Rows from block 4 of the audio encoder of a small encoder-decoder audio transcriber, named by matrix and row number. Rows with one number belong to one neuron. Each number is 50 + 12 x the weight over its row's rms, rounded and kept within 0 to 99. All counts start at 0.
After each neuron's rows are labels from the 100 clips, of 14976, where the neuron reaches its highest value: "strongest on" is what is common among them; "loudest band" is the band of the loudest frequency at the time of the peak. Only what is clearly more common there than usual is listed. The data: short read English sentences (LibriTTS-R). In brackets: how many of the 100, against the usual share in percent.
# fc1: first MLP up (encoder.blocks.4.ff1.fc1.weight, 768x192), inputs 96-191
# fc2: first MLP down (encoder.blocks.4.ff1.fc2.weight, 192x768, transposed), outputs 96-191

fc1.345:56 70 54 58 59 65 57 75 56 60 44 60 61 47 71 36 80 52 54 43 42 57 64 63 50 70 32 49 60 48 38 57 37 70 59 46 53 55 50 46 35 37 39 59 53 59 61 30 44 73 37 66 42 44 36 35 62 42 66 22 26 45 46 49 47 34 47 68 34 46 43 38 65 49 60 31 60 42 51 50 46 52 70 47 64 64 31 47 34 25 45 43 52 44 29 49
fc2.345:35 50 44 46 61 63 61 49 59 43 57 67 55 39 53 50 64 61 57 33 62 53 72 55 52 47 62 53 40 49 23 64 65 51 53 59 44 48 58 52 31 28 54 33 48 56 61 70 39 54 60 49 25 62 59 46 52 57 44 60 21 50 27 70 53 41 33 58 53 57 66 48 35 62 49 21 54 30 43 66 40 60 32 41 49 31 22 65 45 38 58 50 37 58 37 35
strongest on: voice: male (81 vs 46.2); the word "i" (44 vs 18.6)
loudest band: 500 to 1000 Hz (65 vs 5.7)

fc1.517:50 55 56 56 50 57 55 47 72 38 46 56 68 48 36 62 71 53 55 46 33 37 34 45 34 57 60 60 37 34 69 41 49 48 51 53 34 51 69 36 23 51 39 56 48 32 51 31 34 51 52 66 34 52 63 45 66 47 34 49 52 22 88 44 53 46 66 21 46 48 49 53 28 50 58 40 37 42 55 44 38 49 52 48 62 46 59 54 33 58 60 48 60 59 47 44
fc2.517:54 39 54 60 39 48 69 70 42 54 51 46 42 60 65 29 46 56 61 57 51 60 54 57 33 39 52 52 30 49 36 44 43 42 27 72 36 40 44 39 72 42 40 56 35 50 46 56 59 32 78 32 61 36 32 56 36 37 43 29 47 60 50 61 44 34 38 49 53 40 56 36 35 36 32 55 64 57 52 81 52 57 44 52 66 56 58 46 37 42 68 59 44 51 48 32
strongest on: voice: male (96 vs 46.2)
loudest band: 250 to 500 Hz (52 vs 12.1)

fc1.272:45 73 40 39 39 43 57 34 27 32 54 46 49 33 66 58 45 40 53 38 48 34 44 49 67 51 63 34 34 64 52 52 70 30 64 35 62 50 53 38 60 59 29 48 48 63 19 37 38 49 31 62 40 59 45 44 41 51 54 33 71 48 70 55 40 45 45 55 46 50 52 60 54 59 59 37 49 37 50 71 49 33 42 48 39 36 51 56 60 46 72 43 42 58 57 66
fc2.272:46 40 33 41 60 43 53 51 49 23 50 52 67 65 48 39 74 65 56 48 49 52 39 47 54 71 57 38 56 64 35 30 46 24 49 51 57 47 32 57 46 75 44 50 43 36 78 20 21 37 50 30 63 52 39 43 52 26 57 46 47 45 47 38 51 59 40 53 40 56 48 67 48 31 48 46 55 45 54 49 53 47 56 42 68 58 38 52 39 47 39 45 75 49 69 53
strongest on: the word "he" (35 vs 11.1); the word "was" (26 vs 9.6)
loudest band: 250 to 500 Hz (43 vs 12.1)

fc1.361:63 58 52 40 32 40 53 45 56 27 50 68 77 20 61 51 48 63 48 54 42 46 35 48 61 16 43 33 54 47 66 55 50 55 52 68 45 31 49 47 44 73 39 59 67 26 31 64 52 45 48 44 43 49 39 58 35 48 53 55 49 55 65 39 37 52 66 61 43 56 39 37 53 56 56 58 56 14 39 52 55 46 50 46 50 30 80 52 45 21 56 54 54 60 51 42
fc2.361:57 44 43 63 63 51 44 29 64 48 38 61 50 47 59 38 54 41 53 64 52 58 62 22 39 42 37 37 48 53 53 39 39 30 37 59 75 47 46 41 56 58 49 39 35 49 48 54 45 38 50 52 52 48 51 62 36 63 56 57 53 57 43 33 66 47 50 50 50 35 67 53 49 58 50 34 66 45 67 50 60 32 46 51 41 57 34 40 57 58 68 69 62 61 68 58
strongest on: the word "you" (69 vs 14.7)
loudest band: 250 to 500 Hz (63 vs 12.1)

fc1.560:58 24 43 54 46 41 66 53 67 28 43 71 54 56 75 61 42 29 60 57 42 44 60 45 52 48 37 56 59 54 46 30 43 54 47 44 48 57 64 49 45 66 37 46 51 64 68 49 47 71 37 35 58 48 65 60 72 41 56 53 56 63 39 29 42 64 44 56 50 42 46 28 53 40 28 55 30 42 53 46 43 52 75 41 52 35 32 52 66 31 57 65 43 67 53 17
fc2.560:49 57 53 43 64 41 70 58 48 42 64 44 37 48 51 53 40 55 47 58 68 62 69 52 51 40 42 58 32 55 39 53 48 33 58 39 53 33 71 63 52 64 56 42 38 64 58 63 26 54 48 62 79 29 35 52 75 62 47 39 60 66 43 34 54 53 34 29 33 50 33 53 60 69 29 58 72 50 62 55 65 67 26 45 49 63 44 48 57 59 53 42 52 45 50 56
strongest on: voice: male (94 vs 46.2)
loudest band: 4000 to 8000 Hz (37 vs 4.3)

fc1.72:52 60 47 53 70 72 45 56 47 66 64 23 51 58 40 58 61 48 67 49 70 58 42 51 46 39 37 45 64 41 66 45 76 64 57 64 54 38 62 23 70 23 62 61 53 41 63 36 35 54 26 60 47 53 60 33 57 59 58 29 51 46 56 68 59 38 67 67 52 29 65 49 56 59 62 49 62 45 58 60 47 27 53 32 68 45 46 42 54 36 69 50 67 43 42 61
fc2.72:48 48 51 36 48 52 43 49 40 44 52 43 58 39 72 44 59 47 42 52 61 67 50 39 42 74 49 50 59 56 52 71 27 41 31 53 57 34 58 74 44 50 57 49 54 48 36 39 54 72 56 43 45 39 90 57 64 53 66 63 39 73 39 42 64 36 62 77 37 68 32 40 48 25 59 27 38 42 41 47 46 42 43 55 45 41 42 67 38 46 57 50 35 42 44 66
strongest on: voice: female (95 vs 53.8); the word "i" (46 vs 18.6)
loudest band: 250 to 500 Hz (34 vs 12.1)

fc1.288:50 61 57 57 41 35 43 68 55 62 53 45 46 34 54 64 41 43 29 60 17 47 49 51 50 75 64 59 44 49 64 50 56 63 57 62 46 39 59 51 56 41 27 34 33 56 46 49 43 47 36 50 45 40 47 60 69 58 48 66 44 63 58 32 45 51 47 47 51 76 59 41 53 55 47 54 40 46 38 26 82 35 72 16 58 49 39 60 50 29 60 60 72 55 57 51
fc2.288:52 84 55 41 43 60 35 30 53 49 69 55 48 66 42 69 58 57 53 61 62 45 50 47 36 63 44 79 62 35 18 40 38 26 46 49 52 36 43 27 59 18 70 68 50 44 32 46 47 67 56 50 52 52 50 47 68 39 62 66 28 69 53 52 71 31 45 53 45 41 63 37 46 61 66 35 50 42 40 59 55 65 62 56 28 70 40 54 44 67 48 49 51 41 47 38
strongest on: voice: female (98 vs 53.8)
loudest band: 500 to 1000 Hz (46 vs 5.7)

fc1.573:46 58 48 45 58 24 67 34 45 68 51 42 56 55 43 37 58 67 62 47 59 73 32 37 70 46 50 51 77 46 80 39 44 34 33 42 35 64 25 66 46 61 58 58 40 47 57 38 37 53 54 50 52 48 58 56 40 43 52 68 68 56 51 29 52 46 34 36 31 13 50 66 63 38 59 56 49 37 25 60 55 48 58 54 49 52 34 70 51 45 28 60 57 71 43 54
fc2.573:38 46 54 52 32 62 75 44 59 59 58 53 69 67 55 42 54 52 44 52 57 41 70 43 57 30 43 60 45 55 49 52 41 46 43 57 40 50 41 46 61 37 57 70 46 47 51 37 56 71 68 51 63 39 68 46 55 74 29 39 64 53 53 51 18 54 44 36 56 56 59 56 59 52 30 53 41 71 52 60 51 52 59 51 68 40 48 31 59 29 46 60 48 39 62 37
strongest on: the word "he" (69 vs 11.1)
loudest band: 2000 to 4000 Hz (25 vs 1.9)

fc1.331:61 60 29 39 46 34 53 38 30 47 59 67 38 58 47 60 56 67 15 43 44 66 53 43 66 54 44 32 52 42 65 51 64 40 57 49 57 42 46 42 26 60 57 64 40 39 49 56 61 29 34 48 40 38 50 44 54 46 62 50 47 33 44 69 34 60 54 49 56 32 50 44 52 46 69 45 54 41 52 53 29 36 26 49 48 36 33 59 53 38 80 64 73 59 56 44
fc2.331:61 49 63 48 57 38 39 34 55 30 42 54 55 36 45 62 49 54 24 37 48 70 47 41 55 54 57 41 28 70 60 72 60 70 48 43 58 57 44 65 35 37 53 57 27 53 51 69 51 48 40 57 53 40 41 37 50 52 58 46 54 58 47 44 42 29 60 55 55 50 57 37 65 50 51 63 37 49 47 63 27 54 41 35 51 48 28 40 58 65 62 65 62 56 49 37
strongest on: the word "you" (60 vs 14.7); the word "your" (27 vs 2.4)
loudest band: 250 to 500 Hz (58 vs 12.1)

fc1.340:63 41 47 69 44 69 49 59 71 35 54 30 75 68 55 32 48 71 49 52 46 25 31 52 50 65 35 40 47 68 43 34 55 55 55 53 61 42 37 55 49 44 38 68 35 52 60 37 41 30 44 41 32 66 57 47 53 46 55 50 49 44 34 62 38 58 46 60 42 39 47 39 38 60 72 58 75 57 57 53 43 33 42 52 44 23 58 30 44 71 38 62 56 54 39 50
fc2.340:49 59 51 58 58 50 57 50 75 52 56 39 60 60 41 44 49 40 65 66 37 21 59 44 45 42 51 37 54 48 65 52 54 60 40 39 46 47 74 54 51 53 45 50 63 42 57 43 26 29 49 40 63 42 69 43 36 47 50 55 47 66 58 75 35 59 56 71 41 53 60 33 23 35 74 60 57 60 67 38 35 64 20 51 42 40 64 44 70 41 41 41 38 62 48 56
strongest on: voice: male (95 vs 46.2); the word "the" (59 vs 24.9); the word "of" (30 vs 9.8)
loudest band: 250 to 500 Hz (36 vs 12.1)

fc1.227:57 41 32 39 54 44 43 42 46 37 64 50 36 44 50 48 55 60 45 46 78 73 38 34 58 51 48 38 31 49 71 59 43 56 39 36 68 64 45 70 48 62 45 35 50 48 46 56 46 49 60 48 56 73 56 45 41 32 45 29 59 52 41 60 31 43 43 33 50 41 38 42 39 59 44 39 56 48 59 48 32 46 39 68 66 50 31 56 37 62 73 53 70 64 41 31
fc2.227:66 49 69 73 52 64 57 50 29 73 60 65 44 57 52 37 48 43 55 49 62 69 50 32 61 40 32 64 58 43 30 70 51 64 52 53 53 59 39 69 54 49 57 63 46 59 36 65 62 47 69 62 52 50 54 45 53 58 60 68 67 47 45 70 42 34 12 53 51 42 63 29 57 37 45 49 20 42 36 41 42 64 22 67 43 37 31 62 60 41 59 60 36 69 59 59
strongest on: the word "you" (64 vs 14.7)
loudest band: 250 to 500 Hz (66 vs 12.1)

fc1.682:49 52 45 52 25 45 49 33 43 59 47 36 55 52 55 45 22 40 45 60 57 43 57 44 40 48 67 41 45 45 61 56 73 57 35 47 60 53 41 59 59 50 33 65 59 44 61 48 61 46 47 69 21 41 54 51 61 70 40 47 45 57 69 40 55 51 30 43 31 52 32 70 61 35 66 40 35 45 40 12 45 37 21 36 69 43 38 67 55 52 51 44 42 63 61 83
fc2.682:53 45 54 33 24 43 21 60 33 42 67 66 56 59 44 24 41 37 38 55 55 38 46 23 42 42 72 46 50 52 30 38 69 53 35 40 61 56 59 50 61 58 55 57 65 56 57 14 69 46 48 56 39 56 38 69 45 51 76 64 53 48 63 43 59 63 61 53 41 58 73 68 70 57 54 44 53 44 62 63 35 57 55 54 44 38 70 43 47 39 49 53 42 38 29 38
strongest on: voice: female (93 vs 53.8); the word "not" (29 vs 6.4)
loudest band: 250 to 500 Hz (31 vs 12.1)

fc1.101:38 75 71 55 43 55 67 45 44 59 50 48 64 52 49 27 45 79 51 37 40 46 64 49 57 44 38 46 50 18 56 62 63 54 44 59 42 64 40 43 42 56 37 54 78 58 78 62 59 53 45 54 43 29 37 63 32 66 58 60 53 46 35 51 62 64 44 54 44 62 38 42 67 39 45 62 77 45 33 72 37 52 46 60 26 36 67 29 47 70 65 49 58 68 30 36
fc2.101:48 81 44 45 43 47 82 38 64 33 36 45 46 65 46 59 52 53 24 41 53 56 50 62 68 35 46 46 69 55 49 58 30 47 53 44 71 43 48 37 67 46 71 66 59 47 33 36 75 36 45 56 49 54 60 64 48 60 39 50 54 54 51 75 38 47 54 56 53 31 56 47 63 52 54 57 41 56 42 72 31 65 58 35 40 37 38 44 41 32 55 51 79 65 67 61
strongest on: voice: male (79 vs 46.2)
loudest band: 2000 to 4000 Hz (33 vs 1.9); 500 to 1000 Hz (30 vs 5.7)

fc1.386:58 65 53 63 56 71 50 56 71 58 47 49 53 42 62 61 41 48 33 50 46 39 77 40 08 67 53 44 48 41 46 65 20 68 50 50 51 52 52 64 34 59 58 56 40 73 45 38 53 56 49 58 40 31 18 45 38 67 81 39 42 40 53 56 54 63 50 55 53 38 36 70 42 60 43 44 63 51 45 36 64 57 54 56 55 42 47 61 38 27 25 68 53 53 39 40
fc2.386:29 61 27 46 35 62 74 32 67 62 49 65 49 50 38 47 48 69 54 54 56 47 75 71 55 62 50 38 50 41 46 60 61 72 58 65 75 41 41 60 33 52 54 37 24 84 55 58 41 41 58 45 46 49 43 35 41 61 53 56 33 53 51 57 48 52 51 59 54 55 42 54 58 51 69 26 38 21 24 47 43 67 77 67 70 47 27 62 55 42 36 38 53 36 26 52
strongest on: voice: male (90 vs 46.2); the word "i" (63 vs 18.6)
loudest band: 500 to 1000 Hz (41 vs 5.7)