Rows from block 6 of the audio encoder of a small encoder-decoder audio transcriber, named by matrix and row number. Rows with one number belong to one neuron. Each number is 128 + 24 x the weight over its row's rms, rounded and kept within 0 to 255. All counts start at 0. Numbers have three digits each. After the name is the row's rms in percent of the matrix's.
After each neuron's rows are labels from the 100 clips, of 14976, where the neuron reaches its highest value: "top examples" is what is common among them. Only what is clearly more common there than usual is listed. The data: short read English sentences (LibriTTS-R). In brackets: how many of the 100, against the usual share in percent.
# fc1: second MLP up (encoder.blocks.6.mlp.fc1.weight, 768x192), inputs 96-191
# fc2: second MLP down (encoder.blocks.6.mlp.fc2.weight, 192x768, transposed), outputs 96-191

fc1.477 044:124155117134103116165110131117146145129141125131146137043136093135091073107143123145116105129139112152112132109122133153187162136117103128115103125112115091114110142105129140134132157127138199139136100192152093128106147135145145169143138106149151125124142115132169110117126125120125145142
fc2.477 044:132142153154140112105176147120166128175093102105173114200102161109162118149132123092088149115143132115106154144066098128151129092113098138100143147132118142140124110123107095153132126151118143121088097088124111132089133125112162138087131116141122150103127140099109150142136126140158090120
top examples: the word "the" (77 vs 24.9)

fc1.364 039:097116088116094174147150116120137130118135151113145160138145134118096155102127108093177101144111112145176140131122127142092084124124154141080131155147089110169131170123127125144100162097144111167160141159108121125151057135116148157104169115097112114091130121177080080088155154143126137146
fc2.364 039:122143137093135134141130099141094107132115137116099106143090143150108080153155084146126125096118201116109120130173123149118150104168122128118122141096137110133108120157115112125119065111122105107101174177146132138154140156152179145137130105158166109177143123117129164130155128143149079141
top examples: the word "to" (39 vs 14.2)

fc1.122 009:124117154097120106163114130146124115128122121127129087130174137112054132088127186160161145110128071088076091074103109124127105096124122150095118142123157106137121161121146110144131123137123131132125140168139151146120135097139147101147135162110142130165154102114128101110153134131119135124
fc2.122 014:136132163116140118149152113134116141149136124109132121140150148120038122120091140134129124147107071126072083072085123096117132089119120122091120120130114130142135124123151100120100127150110132102111188165149159146138173126146119135131122146099130149160124104126144120151122113130122120124
top examples: voice: female (87 vs 53.8)

fc1.300 043:122099159156164106122101116147136098125120137129110113180101110071134129168135157080143106159144107140111107120133126145171095097112130153150124136143113115134130126094096105124113145072111139139126134130135105101144124114175162088149139138132148130127144136154101065133078142076133102137
fc2.300 042:119151084159130084125132143145147109088112114133129102170093126126109160140150158117117141155111119118119146139101147091182161146094152094117129110103063109107121106154103144177123112122155124158084162127135125131122164107159158143122104125090151092126154122114144109141093121105135118116
top examples: the word "we" (54 vs 3.3)

fc1.457 057:139162102134096129114118144113135139098139129125140135134129131094142107137107149124127151112123140101134183114106154098137099099177179173175155100114142117117089142117132111145152133135151147115111166123193093145123150159110163096116122121143126157089152132134145176123108079086086109110
fc2.457 052:112109119131141132138138161142135139097116148184138155155120130126151152130143134121117114135101150167133128166166125173137165172127144085149156131122114098165134149089141168164098168137126075125150100123135102126115127152114115112128171115148118112140082067169127094089124143124133096103
top examples: voice: female (85 vs 53.8); the word "i" (76 vs 18.6)

fc1.625 061:085146115116126142127095110142107101133118147145109139104133168117114134131110086160114118099087112149108103146125114152130112128153140120139137132173090129128146109152139158141174124120123135136112107140141148194141103141093079126123135141181128072133142151072149140116115116139188140134
fc2.625 062:131136095115110192116107138127093176123136093101132124139116104121135095112137113136137114162116141120102139112187164146110121129131128172113107122092143125144113106138120143150149155103119184118165123111129143113148149101127095183136144147144171128161131069130135150111136122154134140131
top examples: the word "i" (45 vs 18.6)

fc1.720 050:153121176105072087146132155160126142117089142133143073096112139113108131194119126148153129140102140114141149122147099163114112093163117129118114120122124157147109131126086112138115162110120146150129112134163110180135117096114122120144129102151127128156144152132160113075155073117138125083
fc2.720 051:161176157162160093134106170121092120084132107133102103117115167119135148149136112138122110101127128160134128100143161122170090127163099099134141184162114116128126146095114134110099119107123149164127137094148086150135103122103174139107169114133116097162123136154149094108145111112127120081
top examples: the word "to" (45 vs 14.2)

fc1.408 071:129127130146123102142115104138094083161094143133105210165109142112130075096110047138126147148127121116126130161125132120117103141143134142138145086144145154053138131124098088167106082119100155150116134130118141097153179139153104113150136157138147117101117142130102122109112121134125143144
fc2.408 074:140102136124175129106124176181129183127114123095132143165151146150130127131144128097127094130093112169152104113119107135155092134178107085148106140150143103154148123082086155115161141137154140174167163119093087135149116151119104103101100109086140137114131097126100133108147168105130139116
top examples: voice: female (90 vs 53.8)

fc1.717 169:164135123100146158142138085133081109113119127122125112144136106146103115133099119139131098107169093139143136121167140161109136129138167126088161167096088151137173122111139134123182153141178133127109086114140121081120111096150095145081160164118114111153111139158163168128143121127145122116
fc2.717 174:140148096107060134098168131137155100132170102167105187123119126123105148132135117160123143170162131130148115147099161128105145166089091144151148152145147105091120085128151159106163129126147090114087092161145103114133092116131141110112169105124138103109152121123112145147122141148113115137
top examples: the word "you" (83 vs 14.7)

fc1.535 069:112128161124136098127132078130174122112109148145106101113115119092123134131174134080168092133129143099084171095147147155180134107104112085116125114102153123121128128107141137134093157090130129117170097168126089089124128126108171114139151153146124135135133133132120077130140116115128119126
fc2.535 070:138158089137124095113131125137176098120140143148114132150130088159113146118124108128123102151115104102138128150117105112161117093133142119143137111130100124096146068124115127089106122116183111086171132164113121144166176134117141161118135082103168123124141123120125155137120104125092080138
top examples: the word "we" (30 vs 3.3)

fc1.522 152:155119085134090110115110073148128112172154153127125091176173123093098125152122108128122164110121125203111073160073110171160096138124133126087127148131131116119124124119158133123113118145168127111083149164117110124106110122109139105107099099160149122125160129090112141106108120125156102143
fc2.522 156:160131172114123141149132152162153160148148119121138170145152110131175106102081114100170131102142110173156109112107118130126078125120096167119095110132131134101136135138141122149143099160124146136160102143116090168106125132145122149094138137120146110137107126090134072118152170177106103142
top examples: voice: female (83 vs 53.8); the word "i" (38 vs 18.6)

fc1.172 155:125099123108127103094098106146105129162143159113149117129133114142141150074107141152126135104111169148130108109164123123085148146114127162154142148120098157147097114085127113145144113104135130166109138159130127096141129150168114150131124118197109109150174155135124108075149152150157124159
fc2.172 148:141133186146156120125129126118173133137097116152118099103139121127127114156102117123109139142113168128085142141162112158140103147156158145111150079152164122076112131152107082143126148167088132142121136148137117136106157132145132122127101117141121109109098098142121098140130131164122137150
top examples: the word "i" (38 vs 18.6); the word "of" (33 vs 9.8)

fc1.484 011:116166114114128183106130156128130123133133167105129132132148188087132105126153124112077154130148140162102113091114136123164133074151093116100170124125137118111109129096128136146157133124143139160126121150148138150122089126165095122161146094136114134091164148144134116130121119123087159148
fc2.484 012:153115132156096108132154139115133125132131138118141156093143128130128127135104098144107123104140093101152143137152112119134173169124161122118095117129125119085198147116143154104127106147108159147167141124101123101135139163108146145142121150104088118180075115150120124108118143145119146123
top examples: voice: female (85 vs 53.8)

fc1.276 166:159159114107112113158161129123132152123124150152159129150123127157175107120112120121095114132127146095137134144170132161116172182120143133135157114131085109136106107124160102168152126103116128112093115153075156103129133160068126137118096164160169179160156161136090123153128097068137116149
fc2.276 158:140124163073165117100153112120167127139102133131125083127107106102129127116132146139153120128108127184099119154128104142194143137133156119122134133111049150142171164131153143113159152148126131156127115160085148155119124097158138118129118152098109174122117148131129128099118132134142126113
top examples: voice: female (97 vs 53.8)

fc1.350 017:149149108149138136113164160130107150132129150161109160134134163101145150137103111153125158163114084152092088134131149122112110138104134101122119121129119117127142111138142116120080124121099140105129082143137164176109156120066128166099135110120117107110115112104161149108139157115094144112
fc2.350 017:141154135142168164095198135109122159135114139150111128093124176139138144129103107125139132130124113139129144152119153120127131105110121104159105077119112159099112097151138150094114138103133106115122089086132114150119135123150134136123140126152140095121139152091140170077124113134105138119
top examples: the word "we" (33 vs 3.3)

fc1.206 160:131122109147135189131119078132109115125104116111120148142154168122136141146132133143135125103128138165098130134103097167156149101131152142152127090137079146154128132139104090134160150116114150144092149111081110161144148120106121105150134114127120155109126142110080105115113193165140123150
fc2.206 158:123085202114154111120082174112140170140158117122140102096166131090146117111133092158133156103089121184159119127184132132117121117150167113109145132111148124123122124101107138111101156106134109149110102164118164116097115129105134141089154133155113120153135163102091158125140121109120107095
top examples: voice: female (84 vs 53.8)

fc1.153 152:136128100165150122130143093142115205104153125122108154098074118116099079154087134101121129136133138125112151152129120123138145143137163115137149117116085130121115147150095157094126157135137122123111141129166127124122145090160146167123101159169103118107176121127121137079123161139139133126
fc2.153 168:145103133191113163142157155116129154172142106134131121119120118132134127124085152125141150126119119146126132147134122138164124082106115104096118109104107101127113140202086118116156111155117108138119132154088127169141131161132125147118157120163120151123170165144113144125139121134154121184
top examples: the word "you" (34 vs 14.7)

fc1.529 041:102174084103089120165106115135123160140135160139140110101122128120166102133137112183129096098159142099114155126138119157122113100142089150127088139132117124156120100124122105170139148116164141115081131116177100159088114172128138126115139092138126149123113089135097137109128117106133134109
fc2.529 042:139127112159115100097113162160120117102156108126100155170123123124104137097148136148104106164124102146140147175141123150093153145119126067148130119106119118122121131141089131158156160138148145110164096107121103109136148137145071127133111149102119104140069141131133123138099140130081138070
top examples: the word "i" (82 vs 18.6)

fc1.517 168:068156130130175135133145145130124155130112126123112078142082154117143135129113135144119103136150108115135138134137098154169094140088138110149164145098149104141111127138133139162123141118157131147193138163139109125134113167117127124117105117121100109077108170129183156091124131101121101123
fc2.517 174:089123121167131154128147127123134162139169112161134117126136096134157133153166143138144108122086079164132104100102114122103102167078131129136144134165098083156120143113118121130162130134129110118115159159082112119151110114147163135090100156120126089152124136125156148119153065107178106094
top examples: the word "you" (59 vs 14.7)

fc1.231 009:108134193138056105137120119130119145131139181099125114131125106089121165126133112127104101127151102096136147162135130150119103118111175104115133143119121146115123102161132131122133137130148115120087147121118099112089135147149142111140156122137124128135147105107203143132131107111126127159
fc2.231 009:122153071137137160126117119113117164119117100144087148185111138145131134136146138139128090166123127120118095179143187154108173144141116159121095100146126154121116149103122122118109087135133136125088168096101129144124082121139168117101140158072112126105138125108085143141113112108143143126
top examples: the word "you" (44 vs 14.7)

fc1.738 067:090129124131100171107131136150083111099138168108128123142099147121121153107104130139143138125175130152141144112160120111106125120130142112124133138109079127128124132129098097141173144107132127169116136081109105146116129130145131160123128137127166125109131115138115101161092123132149147169
fc2.738 066:143107106110086120140115126132132079137138131144147147073102124134139113129103115087133122104156111111120145136136148143054129129125117137118196103105134128122159134085164133112121092118125140163156110127140125156132123096140140113168137168073103134169095127159172132140165123128100151132
top examples: the word "you" (50 vs 14.7)

fc1.274 016:129096115143115136163106137142139100120141151135140152146132105109138146137155174089076131127121173161160125118119110105137130084124126120135133139121150098086128077141156128110122114111142111171114125159132122103138101159120141137127139166142200169128112099112121143115114146146138138107
fc2.274 017:161139116104151113136110092106108207103149135108151140110085135078139178117174119133133113090111128165131091107056126129133108171129158119134141111154112124178152087155135136115138120105155136116130082149112151152087126100125160100141144128140204157131103150132147159131136113087158172111
top examples: the word "the" (74 vs 24.9)

fc1.358 007:141154132137118129148155152132107144154105112150155114134199119102143134117128110169137141157124122133082127109137119142152136143104097098130165157119143133143122094170161105118137101129151140090124139118064126148081117105175143130113153162129154147125079127143154139102130115147147152143
fc2.358 009:105156159164105128147168148158108137121139146120154161135130129158162099103157117161146169129123128125087127114108130090097105125123133148147112139144124103156171118169109130084128126114143136170131113109135085143145133154129137156096132147142150110123073092144167170108127161085126113113
top examples: the word "i" (45 vs 18.6)

fc1.353 024:119148109116098158111112124171140160101146125128165138132106153128099147128136140131129133100121138120144151123205136125111115117094144115135089136102108113138108156139150085159151152095158141169138115133143110117149147123086129120091137085162134172136126124160089111107163113104149113143
fc2.353 023:130104135099095101126110143092097118091115149137144130111170127102138143150096109137103158119167118155129181129128143167085149113164137146123128145141131126169127113129108121152101150081130096096174131136151122170119136147117138129150172115089109105128085102134102164141173129115162126065
top examples: the word "to" (43 vs 14.2)

fc1.144 132:155119123144135136136119106120130165110092137131193140171120150121111084103137132088120160130098137124135138115156136113156132146148110112103161156117082096148144146136135089088102121118132070096137110099115122105090136099156113126078150163089133114134150139106151148123120129128162124151
fc2.144 147:133150134131157183145092154130172162135129146141139118082119142104156126082169121120128143165112117089113098091116131125151136101147150127153136131113110159137140149136115123138135139118065127099154103112118128135131087102132097153127102134118135159137125098144186171096141146133119095088
top examples: the word "to" (59 vs 14.2)

fc1.159 132:112119103166085107179126122128118145150144118093130142129143109106055101148131145122140184089120112120146120109144147119146122136144127136102142117150134128139155075136093141150112143080168127133106105083083148127102105151125143104139139136159121185149120132169150138109180143145112114183
fc2.159 136:132178128153084153132133121152155093151136135145134149170175134110131132135119114111135082135149127119115122160133163150169157124102106131136163133130119128137082127168155108133142132169135129119106122166119091108093106117133122117125141131109097089158166120131123119103151135158123156126
top examples: the word "you" (33 vs 14.7); the word "he" (31 vs 11.1)

fc1.436 142:102153156115116118086081118112130132136157130133105091138083124147072118137097146170123111132144128136109123091123124133097140106119111159112100146142102111133184179144074148119143107120107080159121134139107134115122122113083128135177128074125138159109172134138157140102072117166131163136
fc2.436 139:140126148115115121162104131095115123127113129093104118109120107155104204121120082101099149149128125128127165106160120098109146113136143111115153118126147213093141119140125108127100104141147112172145173085102111148130134156074092113118102145120114123107158131137125130132111122144111127137
top examples: the word "you" (34 vs 14.7)

fc1.730 041:130099149129102183103150101122097161130153129175140136154171156142118095097115100136171138128141127202129085134102166158172103119146148125106142143127110106098148138141177198110105102136138099124118119118175132119111164127136131131135167158133136142094134153085133134129105127111131118117
fc2.730 039:105161122086083126110089139114177133173132149154114138098139139105089136129135100135089165138138105116143137112121119125158167106098084142126100129147121148103119155117147170119163109124156100113146091140129108100135165094126082149133133137134079120152128162115113143121098150124121099146
top examples: the word "i" (54 vs 18.6)